{"input": "mfcc", "spec_augment": true, "targets": ["voice"], "momentum": 0.98, "lr_schedule": "step", "warmup_steps": 500, "weight_decay": 0.1}
Rows from block 4, named by matrix and row number. Each number is 128 + 32 x the weight over its row's rms, rounded and kept within 0 to 255. All counts start at 0. After the name is the row's rms in percent of the matrix's.
# short0: shortcut pointwise conv, stride 2 (model.blocks.4.short.0.weight, 288x192x1), inputs 0-95
short0.148 100 [118 132  87 139 135 110 104 164 105 148 132 136 118  94  94 149 110 116 112  96 130 127  96 108 109 131 184 126  91 130 131 117 125  77 112  98 152 180 113 191 169 155  62 186 157 112 126 145  84 132 110 194  99  90 107 123 134 114  54 106 185  69  92 110 140 123  98 120 170 113 101 146  98 180 163 124 157  94  94 107 102  81 141 155  87  88 110 121 103 149  87 163 175 205 142 136]
short0.149 101 [ 85 187 130 173 164 104 121 148 123 177 160 121 113 192 180 128 125 115 162 156 168 111 153 113 186 116 199  94  99  97 168 184 147 114 123 170 119 104 151 124 105 141  71 156 127 118 103 190 138 189 133 131 101  51 145  99  81 137 176  88 135 150  90 118 143 185 117 110 134 103  86  79  42 126  98 126 107 117 170 102 105 114  59 118  58 126 139 143 138 112  98 122  92 129  89 133]
short0.150 089 [167 132 107 155 108 100 165 132 103 123 118  82 147 116 153  81 110 183 114 143 132 143 109 148 170 115 132 135 115 131 167 120 100  98 127 134 137 140 122 143 131 173 112  91  85 183 146 108 158  98  86 140 108 112 156 131 100 132 175 126 131 169  72 187 116  89 132 114 165  85 177 125 178 134 138 126 146 150 109 171 114 102 152  67 124  98 115 158  97 171 115 161  74 119 148 145]
short0.151 104 [138 104  99 188 113 100  81 163  89 103 115 144 115 142 125 138 120 169 135  97  91  77 162 104  78 160 128 118 115 154  96 104 135 121 119 130 112 120 131 111 170 111 109 157  89  97 141 128 151 125  98 154 160 113 110  94 211 157 118 127 169 249  77 129 155  79 158 107 167 162 143 150  64  88 176 138 172  67 110 148 125  83 135 124 177 107 152 111 123 127 123 137 164 181 113 135]
short0.152 101 [101 169 151 119 136 133 120 139 177 148  84 159  93 162 188 132 154 140  80 148 165 112  78 138 107 129  76 101  84  95 115 131 108 127  87 197 167 149 117  98  69 103 104 142 123 117 133 234 135 125 111 103  68 147 132 232 131 125 149 159 142 113  62 130 104 114 100 139  84  82 144  71 188 119 127 148  87 127 144 131 100 148 118  75 108 105  84  90 136 108 104 149 159 201 131 116]
short0.153 086 [144 121 131 202  89 125 162 176  78 126 113 125 140 242 118  90 187  96 100 130 138 152 138 135  83 137 125 126 113 138 157 110 140 146 158 173  59 137 116 158 125 149  99  94 143 112 100 120 126  69  90 102 124 100 139 192 159  99  73 183 119 150 102 107 122 148 143 115 182 155 144  81 106 125 118 117 180 167 170  91 122 144  88 158 163 182 188 130 136 161 149 148 120 139  73  82]
short0.154 099 [102 116 152 145 126 132 138 143  69 162 107 103 135 117 145 126 121  69 143 112  76  97 128 120 132 143 126 174 135 120 177 109 148  91 143 116 118 150  77 170  77 145 112 150 130 122 120 181 134 135  98 132 105 122 112 163  93 119 155  92 112 127  91  86 160 113 110 155 147 168 173  93 104 100 115 118  96  92 117  87  83 145  88 155 158 115 103 129 114 173 122  93 125  92 220 174]
short0.155 090 [118 167 195 121 146 122 165 100 174 142 110 104 144 165 134 112  99 158 123 144 102  99 127 161  99 118 127 112  88  93 123 150 147 125 149 101 120 165 129 139  73 122 106 213 223 145 110 149 122  97 104  11 135 119 109 116 202 105 158  80 131 175 116 111 111  97  87 177 108  75  78 155 107 118 109 133 110 108 131 102 110 150 115 128 101 131  83 162 117 128  97 138 113 121 151  98]
short0.156 090 [164  96 133 134 150 128 119 111  96 160 144 148 114 145 115 105 163  94 136 124 125 103  55 135 164  97  68 148 144 104 145 122  89 150 162 176  97 157 152  84 115 111 138  76 190 116 166 125 108 111 142 134 145 175  96 119 165 117 123  79 177 170 133 136 143  80 138  99 156  99 186 190 116 110 184 156 147 136  86 104 116 180  67 173  69 154 139 126 122 140  63 154 136 176 133 114]
short0.157 094 [120 132 167 126 127 105  94 141 161 154 107 105 166  56 146 198 130  85  79 187 111 133 110 135 162 127 151 114  99 206 143 132 117 195  86 175 147 146 101 147 121 153 186 106 169 112 164 103 153 156 204 146 132 149 139 144 167  51 163  92 139 164  76  87 133 112 119 105  93  99 120 137 137 186  91 130 137  80  90 127  95  74 141 146  78 133 115 108 116 143 102  82 108 180 141 126]
short0.158 094 [139  87 123 113 161 138 157 138 132 130  93 117 136  99 117 158 128  89 155  95 223 135 111 131  90 175 181 127 105 191 163 142 128 175  88 145 136  79 129  78  96  78  89 126  94 128  69  98  81  55  93 103 180 138 125 127 110 138  97 155 107 137 130 119 154 135  89 136 108 116 158 116 145  74 104 123  86  80 145 110 145  89 158 130  78 129 140  75 106 145 125 156  48 110 164  96]
short0.159 107 [154 161 116 138  90 145  97  85 127 113 121  84 124 121 137 156  57 122 101 131 111 113 137 236 107 108 124 121 154 106  90  70 100  77 122 109  99 198 106 139 130 106 118  69 118 136 126  77 148  93 113 117  79  98 115  63 111 146 173  94 124 138 138  91 122 101 124 107  82 111 103  90 128 166 118 183 131 155  88 122 181 108 134 136 101 112 159 162 186  54 187 183 107 166 112 121]
short0.160 100 [136 153  97 124 103 150  93 179 140 174  55 116 128  97 123  90 104 189 230 189  98  76 159 111 101  73 170 121 170 122 113  78 112  98 110 118 174 156 160  68 128 155 102  95 107 144 100 106 110 139  99 141  69  54 174 129  89  94  98 100 169 103  59 139 123 168 156  78  96  84 127 116 114 106 122 111 131 125 150 102 136 135  91 162  68  80 109  90 174 128 147 128 100 113  88 169]
short0.161 108 [109  94 120 133 116 125 139 165 120 138 141 135 155  95 141 132 149  89  94  77  74 112 108 104  88 129 129  95 134 136 133 130 121 178 108 140 137 134  97 107  91  98 112  87 138  87 158 199 118  82 120 120 102 102 127 109 136 116 129 144 160 161  86 103 112 160 151 177 122 145 127  81 140 108  77  87 129 118 175 115 104 128 102 155 124 121 174  87 110 130 116 218 122 116  95 102]
short0.162 096 [109 150 199 148 142 132 120 128  98 104 133 152 112 164 153 125 117  90 100 135 123 107  87  83  90 141 150 201 142  70 168 145 169 156 120 106  69 111  58 112 133 131 138 100  83  70 136 146 186 175 117  88 119 100 147 101 115 118 132  95 126 208 151  48 160  83 106 133 126 191 141 139 171  86 153 149 132  94  85 163 122 142 109 136 113 123 105  70 171  97 119 127  96 166  95 158]
short0.163 106 [141 122 112 154 141  97 117  93 173  63 123  96 125 170 132 155  88  72 190 171  90 128 112 108  57 138 103 132 168 156 123 107 118  70 122  92 130 134  62 102 146 111 145 119 138 148 113 147  97 148 136  93  79 154 124  80 136  92 128 130 110 162 104 145  59  85 138 136 143 110 138 123 108 129 118 151 160  76 108 129 108 118 107 116  77 111 172 135 172 109 122  99 113 104  87 140]
short0.164 097 [162  91 109 137 126  77 119 163 156 122 173 202  90 134 150  79 112  79 143 160 126  82 149 105 120 118 141 151 135 151 114 120  67 110 137 108  74 118 120 138  99  90 132 219  98 192 117 191  94 162 156 158  37 106  70 128 100 130  89  72 121  77  90 133 134  94 108 158  73 135 179 114 113  78  61 138 145 146  74  92  87 125 149 174  96 103 136 179 167 136 114  91 174 168 168  95]
short0.165 096 [147 123 117  97 119 148 104 165  75 147 198 165 126  33 153 105  98 152 110 113 139 133 101 142 165 150 119 105 146 175 156  97 118 144 125 126 106 194  85  92  98  68 180 128 138 100 128  99 155 115 170 106 174  88 139 100 130 108  97  65 160 139 128 114 101 129 164 134 153  86 151  96 147  60  99 115  61  77 161 132 116 142 158 148 143  99 103  80 124 133  95 142 156  95 141 118]
short0.166 108 [134 181 106 157 161 135  92 159  71 109  88 151 116 130 185 150 175 151 164 113 150 109 110  65 135 111 171 135 157 153  95 167 136 116 105 115 146 135  95  79 103  88 114 141 112  97  88 107 132 138 124  65 147  85 140 179  80 155  86  99  57 152 104 177 164 106 132 104 100 137 120  97 191 180 180 131 117 141 101 162  98  67 121 167 119 156  85  93 155 101  98 110  92 125 186 161]
short0.167 109 [142  60 164 114  78 156 137 133 105 102 152 199  71 117 166 140  89 136  95 157  97  72 144 147 135 160 120 154  97 129 116 131 140  97 104 119 127 188 151 209 172 155 117 107 144 125 180 143  84 103 138 138  94 162 174 103 212 151  99 111 129 135  75 131 128  82 151 160 145  98 131 113 134 173  98 159 161  87 169  73 143 129  87 135 107 108 139 131 112 174 106 114 163 123 189 136]
short0.168 138 [113 124 114 115 171 135 117  64 115 125 127  98 110 151  91 149  70  78 137 136 100 105 133  91  75 151 121 182 141 155 118  61  55  87 153 129 146 123 108 124 138 164 132  90 126 194 129  95 140 139 161 105 124 111 132 145 178  84 120  33 107  97 131 121  61 187  93 120 172  90 110 115 115 147 137  95 108  57 174 160 113 115  77  68 128  84 153 159 165 163 104  71 111 142 105 159]
short0.169 101 [157  71 195 206 114  90  85 158  89 163 101 134 103 107 117 118 150 119  90 110 112 133 131 181  83 108 145  57 129 156 116 148 164  93  96 102 108 111 141 105 142 105 124 161 140 107 113 212  84 149 116 105 109 138 108  94 120  79 159 148 156  77 123 102 129 113 162 122 123 103 130 142 124  67 143 144 149 120 109 144 133 171  98 107 135  93 106 181 104 144 121  49  99 126 102  96]
short0.170 100 [113 110 107 120 143 138 149 158 202 160  99 146 171 144 154 131 158  85  90 166 175 143 127 108 163 164 102 161 108 123  75 115  81 123 156 121 128 129 175 159 169 138 133 138  89 180 109  90 129  97  94 142 150 106 151 106 180 189 161 126 116 133 113 166  61 114  61 138  61 141 118 101  64 133  87 109 132  85  98 115 121 112 133 136  76 206  68  99 130 106 168 116 170 126 110  84]
short0.171 096 [ 65 124  75 116 113 105  57 128 136 164 111  96 155 152 110 135 186 193 104 107 120 148  76 128  94 105  66 129 142 122 128 129 147 155 220  72 154 162 100 153 127 117 110 112  66  65 139 116 136 132 107 108 115 126 171 124  97 172  93 113 146  72 136  72  71  96  71  94 108 115 117  85 146 156 140  97 162 148  88 127 129  35  90  86  98  79  82 162 129 167 105 133 110  65  79 114]
short0.172 096 [144  93 178  93 165 128 138 118 170 127 159 165 127 126 126 113 100 207 107 154  98 148 125 147 102 100  72 187 119  74 116 126 129 139 141  82 143  83  91  67 115 124  83 124 149  67  92 133 147 133 171 149 151 124 171 152 125  83 152  79  95 127  87 203 128 105 117 126  80  80 117  94 136 138 113 169  75 107 114 112 203 227 175 163 119 139  88 163 177 122 151 115 104  83 101 132]
short0.173 099 [136 108 182 139  63 149 162  53  86 102 149  77 135  98 132 172 159 148 154 118 183 133  84 108 108 151 124 102 158 106 145 186  96  81 217  90 111 128 142  41 106 154 107 100 131  93 127 145 152 124 126  97 183 118 147 130 163 165 137 208 153 158 110 113  93 121  98 136 123 111 137  91 139 130 123 140  56 129  93  92  87 145  92  96  69 109  52  65  71 139 138 134  97  85 106 114]
short0.174 105 [ 63 152 144 209 124 145 118 136 130 140 176 126  90 131 102 171 123 137 123 113 115 158 113  68 169  80 112 154 151 130 156 183 138 164 108 143  74 136 135 106 111 120 119  85 164 156 139 163 165 148 151 151 140 146 181 104  76  83 131  97 102 102  55 148 204 142 100 175 165 131 117 162 124 123 192  85 163 193  94 162 105 113 125 107 126 107 136 112 199 136 131 157 108 188  89 124]
short0.175 099 [167  92 126 106  99 196 127 118 146  61 143 148 150 128 168 119  85  82 145 149  65 179 158  61 112 142 157 132 150 103  94 147 150  64 167  96 111 121 131 120 131  91 105 144  83 126 130 179 126  69 185 107 164 179 134 144 144 106 181 103 108 122  92 126 100 125 140 104  91 154 120 166 195  56 152 138  89 139 116  90 147 149 170 172  91 106 126 141 113 128 130  88 192 123 155 110]
short0.176 099 [166 163 140 121 213 118 172 184 144 167 117 187 111 122 118 121 135 156 147  94 185 154  63  90 127 110 188 124  92 151 134  89 106 113  90 139 230 112 121 136 137 169  84 137 140 108 177 158 145 171 124 132  95 180 106 140  74 153 101 163 154 167  49  68 138 151 129 159  80  94 121 118  86 175 120 126 156 143 155  96 143  97 155  84 157 139 125 140 146 156  44  90 100  95 141 135]
short0.177 103 [104 103 173 173 150 126 144 101  68 108  77 119 113 138 104 104 120 187 116  93  72 129 121 106 149 138 133  90 126 188  97  79 118 105  69 110 135 144 116 120 121  99  82 149 169 159 136  90 135 142 149 119 124 177 128 179 166 116  94 118 180 129  81 113 112  80 150 141 166 163  94  98 116 129 109 139 108 106 137 136  69 121 159 144 117  60 154 142 133 144 112 130 166 113  96  91]
short0.178 100 [158 110 168 150 138 100 103 140 129 176 146 142 180  89 168 169 113 193  91 127 125 135 173 158 105 140 156 137 180 118 118 103 122 110 132  71 113  96 116 160 197  81 156 187 128  73  91 229 160 115 137  71 146 135 118 107 121 188 177 170  88  95 100 122 104  90 106  81 153 121  97  89 127 138 124 136  94 121 107 114 156 143 112 161 116 132 121  81 147 142 201 136 141 121 111 119]
short0.179 094 [141 149 104  58  89  77  34  98 147 128 128 138 145 138  77  94 138 161 101  84 188 130 143 136  88 128 101 131 129 132  95 114  98 105 136  73 124  91 108  99  97 107  62 160 163 131 172 175 133 144 103 150 145 118 134  73 171 150 158 111  78 108  62 136 109 136 177 120 154 123 177 101 155 153 101 184 127 126 157 129  95 112 124 131  90 105 159 138 109 122 103  96  89 137 187  86]
short0.180 105 [103 135 117  86 113  94 148 123 126 136 133 138  98 152 131  83 114 185 110 133  85 120 130 127 137 102  86 141 109 117  99 202  78  93 135 126 155  82 121  94 145  94 148 144  90 132  66 141 106 152 169 126 200 128 126 123 129 121 128  42 141 163  98 181 103 191 153 127 128 151  80  98 127 117  73 162 136 110  64  96 142  81 143 150  73 147 101  88 111 128 134 129 106 151 140 164]
short0.181 100 [120 139 147 146 104 143 150  84 168 104  82 119 113 114 133 122 134 110 154  99 102 179 103 112 138 171 117  81 158 125 140  96 106 156  97 152 106 147 187  86 106 113 108 172 162 114 103 108 129  88 166 115 103  53 151 145 156 122 126 147 143 156 105 108 131 112 118  85 110 190  91 126 149 130  90 156  55 139 157 134  91  62  74 121  75 115 139  75  64 128 144 158 126 125 180 117]
short0.182 094 [177 131 214 125 161 106 134 169 157 130 163  84  70 140 133 145  78 143 144 120 153 119 120  59 106 100 118 132 155 107 111 162 181 159 134 130  54 116 154  96 115 117 168 118 116 118 203 137 132 111 108 175  75 104 145 112 147  86 104 119 134 102 141  90  97 101 145 158 138 190 129 161 141 120 102 115 103  79  84 130 130  98 164 108 135 152 132 146 184 137 125 126 171  97 146  88]
short0.183 099 [151  79  58 118 116 139 131 172 126  88 130 125 114 112 140 123  92 121 205 163 138 108 112  96 107 115 102 136 109  86 115  95 109 152 182 108 110 140 145 119 115 122 117  82  93 112  19  91 132  48 130 131  84 148 240 147 118  93 138 126  92 140 151 142  75 139 113 145 135 134  70 122 108 121  56  94 131 112 163  83  57 119 138 134 138  93 138  78 117  74 107 126 150 133 128  99]
short0.184 102 [160  98 174 128 145 117 147 137 204 101 123 183 135 121 114 175 115 190 122  95 132 123 162 123 119 143 140 155  71 106 175  91  99 105 148 111 196 168 195 138  98 120 110 120  78 162 116 141 115 119 154 146 115  85 142 142  98  88 107  89 100  15 112 146 125 146  92 139 118 140 131 122 140  70  63 119 127  61  75 138 142 153  72 117 119 106  94 135 130 134 104  92 149 162 165 119]
short0.185 101 [165 144 102 134 109 127  82 112 162 154  66  94 128 112 153 141  92 126  94 109  50 151 143 117  94  77 102  54 139 134 123 125  91 108  94  81 113 131  84  88 187  78  93 117 150 116 153 127 124 102  78  57  89 138 152 132 126  94 154 109  93 144 150 112 128 146 173 118 146 112  70 149 112 181  78 173 148  99  94 229 105  73 153 119  83 140 105  97 103  98 161  89 109 113 119  78]
short0.186 092 [156  94 170 171  83 183 105 184 178 109  99 156  45 165 157 170 113  97 119 134 164  61 136 139 162 104 143  80 124 103 153 141  78 116 106 129 156  42  82 140 148 136  70 139 176 145 130 140 135 145 146  94 205 170 153 115 148 141 160 101 159 145  78 128 178 144  93  79 143 152  90 146  68 139 146 134 134 112 131 131 169 179  90 104 107 124 131 188  93 104 152 120 114 125 124  96]
short0.187 093 [101 123 166 148  92 113 146 168 107 155 151 157 166 122 150 106 158  88 120 182 132 127 154 106 123 194 119  76 181 108  94 115 115 119 132  88 122  86 159  86 119 178 108 152 120 177 198 170 162 140  92 136 115 123 138 155 133  63 148  93  98 150 104 171 137  88 149  91 132 145 163 131  56 132  87 172  96  89  34 149 154 127 108 117  76 121  68  90 135 100 141  95 173 163 146 106]
short0.188 100 [166 109 159 124 128 151 101 164 122 106 133 108 176  70 167 165 183 150 103  54 105 115 200  68 137 132 160 157  54 117 170 115 131  41 141 127 132  89 155 120  93 112 111 138 117 101 149 115  86 152 129 140 124 121 149 150 100  97  94 135 136 200 134 160  70 105 137 216  84 174 100 122 131 124 163  92 126 146  87 161 123 112 131 134 156 150 100 122 138  63 120 160 155 145 109 115]
short0.189 103 [129 110  83  70  97  89 160  87  89 138  91 102 135 128  59  78  89 182 124 136 117 213 143  92 152 135 137 160 126 111 159 102 138 122 114 203 140 101 159 138 144  95  78 102 116 133 155 165 166  91 152  94 162 115  79 107 127 108 186 144 131 113 160 102 114 153 123 166 160  71 150 150 166 131  77 110 112 110  88 221 104 126  75  92 148 112  76  73  95 106 138 123 136 119 118 114]
short0.190 101 [104 105 161  80 152 133 131 153 123  96 107  49  90 148  82 113  91 105  75 147 143 201 121 125 138  73 116 170  78  95 116 116 154  87 132 110 143 140 134 105 107 160 125  94 138 140  88 166 138  97 137 157 101 123 165 104 114  75 163  61  85 147 122 150 153 150 194  73 155  99  83 127 140  57 118 161  92 121 149  91 136 174 165 125 145 178 137 133 136 114  97 192  96  99  59 139]
short0.191 086 [189 172 124 164 171 133 108 223  68 145 114 107 115 128  97 143 174  76 156 132 122 150 123 100 114 120 161 149 148 148  84  87 151  84 145 158  78 126  81  83 189 122 112 152 172 126 194 137 187 101 119 114 126 119 125 192  86 104  86 103 154 182 121  79 130 147 121  99 140 141  99 119  96 110  87 115 111 185 138  77  97  82 101 104 130  97 111  92 118 107 111 125  99  52 100 109]
short0.192 111 [155 140 166  72 149 118 132 195 147 123 186 156 130 141 100 121 114  93 130 110 164 153 137  95 128 120 145  79 142 110 146 130 132  99 160 109 151 121 155  91 105 141  93 123 109 118 179 130 168 136 190 134  81 153  93  73 179 125 153 125  95 104 112 101 148 164  73 151 160  93  90 183 103 141 105 123 114  94 139  95 124 148 181 120 136  81 111 131 128 112 171  57 154 211 137  90]
short0.193 099 [ 78  67 197 142 118 103  76 143  87 162 110 100  88 171  98 149 192 135 157 121 170 117 151 114 114 152  63 126 159 133 153 111  53 119 176 164 110 120 118  71 131 153 153  74 131 139 154 173 150 123 111 139 118 143  86 148 153  77 139 165 126 183  98 134 201 122 151 145 122  73 104 113 142 107 134 116  79  98 147  93 105 196  98 137  95 120 167 128 204  83  91 201 107  92 156  97]
short0.194 099 [129 100 101 105 186 111 156 120 182 116 131 133 167 129  66 121 156 198 172 193  97 163 109  84  94 100 115 114 129 130 165  86 139 132 119 101 130 148 122 130 102  97  91 145 158 179 155 150 207 129 133 134 128 128 146 106 106 154 139 102 113 123 127 103 140 231 112 123 139 126 153  85  58 101 109 181 144  94 155 109 198 141 182 144 143  85 117 115 142  79 106 129 109  85 183 122]
short0.195 096 [ 98 137  86 190 206 120 119  86  93 117 138 111  88 140 117 118  64 144 148  80 121 148 153 110 154  83 141 213 138 189 116 108 107  90 113  82 105 162  67 140 137 159 201 130 120  91 145  83 137  92  72 151 133 127  93 123  82 106 114 147 135 113 124 121  84 173  95 166 155 140 123 112  91 113 109 104  53 104  68  95  71 124  85 164 130  85 101 128 117 152  84  88 136 132 127  57]
short0.196 105 [ 97  81 147 140 123  81 116 162 135  92  80  51 133 139 152 136 146 127 145 135 122 124 149  91 144 120  86 103  99 115  72 110  94 134  99  96 119 158  69  64  98 128 145 136 143 166 146 162 110 115 151  75 131 124 201 146 115 101 137  96 117  96 165 131 160  73  70 107  93 113 120 162 182 146 112 142  50 121 140 106 160  96 106 159 108  83  95  67  80 110  94 148 146 135 151 102]
short0.197 095 [201 132  78 133 103 101 143 114 101 185 134 126  66 156 106 144 131 128 174 193 163 144  97 106  89 115 109 122 164 122 153 175  88 125  87 120 140 153 121  99 131  97  81 107 125 140 165  86 110  86  90 165 140 104 182 108  81 124  82  69 128  86 148 138 156  51 142 148 163 155 176  61  96  79  38 128 176 118 135 117 137 136 127 134  95 114 139 143 182  99 140 154  72  69 122 184]
short0.198 097 [118 176 124 122 108 134 130 191 126  88 129  82 144 119 158 139  61 109 145  72 108  94  99 103  85 127 123 123 117 132 128 126 103 146 161 112 188 116 126 102  93 100 122 110 129 122 100 163 131 130 121 189  88 159 131 119 118  79 174 141 105 113 142 113 156 227  61 161 190 100 118  86 136 107  67 165 141 100  75 111 138 103 140 219 113 109 204 106 198 101 134 116 101 131 104  94]
short0.199 111 [131 106 130  39 147 100 108 115 127 156 112 111 123 100 148  94 128 203 135  84 111 126 161 102 101 141 174 142 121 152 152  87 150 120 112 104 129  76 177 155 178 144 124 107 136  82  97  80 128 149 114 141  68 135 108 115 119 117 141 112  85 126 144  66  93  83 121 125 121 170 120 125 119 137  78 167 111 168 140 144 106  78 103 107  90  87 172  55 140 110 145 106  90 101 180 136]
short0.200 113 [ 81 141 125 101 165 161  92  96 110 129 153 110 123 135 132  97  98  79  96  88 130 129 143 158 118  97  79 141 152 176 164 117 121 167 150  91 115 133 135  62  91 155 132 127  61 127  51 126 161 110 104 100  93 167 150  82 108 144 151  93 208 150 127 117 122 169  87 160  93 127  30 112 120 177  98 151 113 155  58 143 119 107 125 136 126  63 144 152 119 119 118 168 128 165 110  87]
short0.201 107 [127 126 115 119 126 187 145 139 118 136 127  72 182 113 138 100 127 161 155  82 142 143 180 152  96 143  68 112 126 116 165 103  99 116 110 135  72 129 125 147  75  68 132 142  94 145 121 114 168 110  87 126 142 104 151 129  91 171 174 115 132 110 112  90 103 108  46 166 180 132 141 101 121 102  79 126 194  82 110  80 133  89 140 115 134  98 120  56 176 144  91  91 135 128 139 161]
short0.202 101 [ 86 105 155  76 103 134 106 110 138 136 176  45 121  97 163  97 145 145 123 160  57 195 178 203 107 139 139 126  76 116 190 170 134  67  91  89  85 178 173 120 121 123 135 115 176 132 132 164 173 163  88 102 108 107 101 116 139 181 211  85 120 130 136 139 112 155  89 158 133 145 156 107 137 132 108 106 129 109 164 138 114 109 100 122 162  69 136  76 120 107  96 139  90 112 106 169]
short0.203 104 [121 112 146 130 190 141 177  98 133 180 129 216 136 201 123 155 101 101 100 123  88 156  68 107  83 158 129 124 136  90 160 144 178 130 149 181  75 106 124 129 121 106 101 138 143 134 216 173 113  58  67 152 191 195 171 176  85 102 150 168 124 102 121 124 134 154 152 137 141 141 111  74 115  74  83 110 188 121 156 152 153 139  89 139  87 107 104  81 125 158 106 116 131 132 112 101]
short0.204 101 [155 117  92  74  82 118  86 137 124 142  76 152 127 159 121 146 147 180 171  64 136 156  78 132 150 132 158  85 159 100  86  78  98 117 114 147 164  92 106  93 120 111 107 133 157  93 103 152 111  98 131 209  68  92 116 128 161  96 100 152  92 106 169  65  89  87  90  99 144 101 187 143 145 135 117  79  97 124 139 131 109 109 168 153 173 132 160  49 197 115 200 128 100 181 147 145]
short0.205 102 [177  99  80 132  97 197 112 113 178 105 131  87 160 160 135  72 107  90 120 168 130 101  69 106  87 148 182  86 100 112 125  65 151 151 138 112 155 176 126 141  67 112 132 142  99 109  97  81 161 131 182 141 135 156 115 117  94 111 178 132 178 104 121 147 141 146 149 107  92  82 138  97 115 141  84 127  94 146 112 110 133 152  79 107  82 117  74  53 100 158 128 173 123 161 115 155]
short0.206 094 [151 107 103 128 122 159 163 113 147 107  79 114 120 124 153 151 129 106 109 133  97  92 130 144  95 145 129 142 152 168 125 132 107 119 146 123 149 104 118 114  60 102 167 103 112 102 106 101 138 118  98 154  44 200  83 133  94 120 131 183  98 194  77 119  95 173 126 158 179 129 162 133 137 103 185 135  99 138 102 124 128 167 123 118 106  90 175 115 232 151  95 161  53 155 133  91]
short0.207 099 [120 113 117  95 120 121 125  96 108 119 136 106 111 102 143 116 133 128  79 129 144 102 175 139  87 140 106 108 124 132 195 113 139 126 108 131  90 177 106  89 168  94  90  80 184  78 137 127 119 135  96 148 123 135 189 142  89 102  93 103  96  95 135  70 139 155 122 161 124 121  98  96 135  76 125 159  85 116 113 104 116 159 123  45 118 124 147 190  97 111 141 146 141 150 171 115]
short0.208 093 [143 104 102 114 151 112 141 178 151 154 108 114 120 114  91 152 175 124  95 106 143 114 130  99 112 110  74 127  95 162 135  78 152 140 149  84 170 117 139 169  66 100 122 121 110 114 141 199 159 121  92 140  96 147 134 118 116  94 217  73 141  81 159 149 128 118  93 124  61 152 101  89 119 139  98 114 142 107 139  98  86 115 104 220  71 113 138  74 151 157 120 136 155 215 165  42]
short0.209 107 [113 135 158 105 137 108 104 128 128 180 113 103 182  89 158 115 138 109 101 156 108 141 128 117 188 145 152 159  62  63  62  95 120 173 105 127 139 177 100 164 159 131 132 160 142  97 148 112 146 106 129 160 141 126 190 176 153 114 128 101  84 132 138 133 125 178 120 137 106  90 121 148  54 186 167 102  85  99 100 110 131  75  80  64  81  98 193 156 151 146 117 154 128 128 136 152]
short0.210 092 [ 57 145 134 148  93 102 154 142  98 104 155 109  91 105 152 156 142 130 175 134 114 116 139 114  73 113 140  94 181 131 143 136 176 145 113 151 100 109 130 102 122 102  97 119 151 133 126 138 170  95 122 152  91 124 137 112  81 125 139  75 102 141 115  99 160 146 129 122 127 184 126 120 109 196 109 116  97  88  80  88 170  61 111 232 114 135 177 180 107 100 154 112 105 156 121  98]
short0.211 097 [164 123 122  77 126 118 125 119 123 161 122  81 146 143 154 176 106  77 153 128 131  97 126 141 137 134 100  95 120 132  93 144  60  68 133 176 120 182 101  81 141  80 106 136 139 142 117 183 109 115 104  82 102 157 106  50 143 106  88  85 148  97  71 101 128 168 186 123  96  95 105 123 127 124  71 140 126 101 165 101 103 144  85 106 111  80 115 102 140 125 160 164 117 131 120  94]
short0.212 099 [ 92 170 118 104  92 146  98 112  57 120 118  99 146 145  39 145 175 104 147 122 118 113 103 144 158 134 124 134 174 143 109 101  55  86  75  98  96 164  57  76  75  99 100 131 135 161 149 195 155 134  93 107 169 114  89  74 148 101 135  81 147 134 113  55 176 130  82 153 113 145 113 136 126 134 107 142  96  92 138  93 125 101 149 164 163  46 122 113 115 129  91 152 177 185 150  87]
short0.213 101 [132 120  75 178  70  53 117 147 143 128  91  86  85 169 105 102  94 164 175 112 110 159 168 100  61 142 155 150 140 114 199 121 130 181 104  87 103 135 146 153  99 109 119 133 118 135  93  89 138 200  74 107 133 141  51 102 122 146 182 111 137  91 141 129 141 108 120 132 130  99 147  82 122  75  80 127 146 106  80 101 162 127  67  88  98 144 118 117 155  95 109 170 134 166 116  97]
short0.214 112 [138  88 127 105 152 204 120 111 120 126 150 165 148 149  80  78 158 150 107 126 122 121 169  68 130 136 144 144  98 109 150 168 136 115 163 117 117 147  80  66 156 189 138 137 159 134 139 126  83 146 121 177 107 149 182 165 110 160 114 191 129 126 100 136 147 203  90 134  88  72 106 114 107 176 114 115  91 113 111 140 108 192 158 106 113 163 144  80 136  86 108  49 154  70  53 119]
short0.215 108 [ 72 157 195 169 124 104 142 135 160 113 100  85 157 121 186 144 141 119  94 159  87 131 136 117 101 157 149  76 117 134 131 124 110 132  72 120 150  91  78 127  80  85 100  89 154 140 120 176 133 107  64  98 227 117 114  91 106 138  93  69 137 109 124 102 114  95 122  87  87 148  63 115  89 175 119 119 135  80 109 112 186 158 129 112 115 110 100 106 132 116  68  90 126 131 113 154]
short0.216 110 [ 95 160 138 141  94 144 161 114  85 117 192 159 132 145  83 117  66 115 199  73 107  81 129 175 100 118 104 118 108 213 152  89 173 216 111  95 130 110 103 168 120 122 161 122 154 151  76 124  89 118  87  93 182 132 181 125 119 131 139 153 153 121  90  93  81 144 210 178 127 106  94 141 162 131 121 128  79 123 132 109 112 109  20  88 147 109 171 119 108 155 146 122 147  86 143 119]
short0.217 105 [142 103 148 118 142  93 111  93 156 124  89 118 137 151  96  68  79 144 181 110 149 102  50 131 141 101 152 145  76 175  89 124 104 149 151 170 128 102 107 118 101 157 113  77 147  60 224 140 151 117  88 114 127 170  73 148 169 145  80 112 133  87  98 106 147 101 127  93 142  86 119 117  68  74 102  44 188 128  99 157 177  96 104  77 148  75 108 100 170 159 131 168 152 185 134 146]
short0.218 102 [ 95 190 100 133 114 122 156 117 144 155 114 155 126 108 136  70  84 159 112 138  60 124 109 114 134 115 129 114 117  76  85 126 153  83 189  88 102  99 141 121 130 102 160  79 159 192 143  88 145  68 130  92  78 139 100 149  97 115 161  85 102 193  63 104 130 107  90 110 166 139 141 175 110 148  73 141 168  64  97 190  97 165  89 109 154  61 174 195 146 119 129 149 137 123 121  90]
short0.219 088 [138 103  72 117 111 133 156  68 149 102 145 121  80 200  76 100 117 123 103 137  79 154 113 106 134 157 128  91 130 134 139 115 110  96 160 109  84 114  82 167 141 145 167 135 225 108 167 111  98 121  75 106  87  97 121 174 126 129 144 110 130 135 113 163 109 134 138 112 112  86  88 113  84 118 125 125  70 127  84 117 105 188 113  85 120 130 144 156 107  98 132  87 137 125 119 161]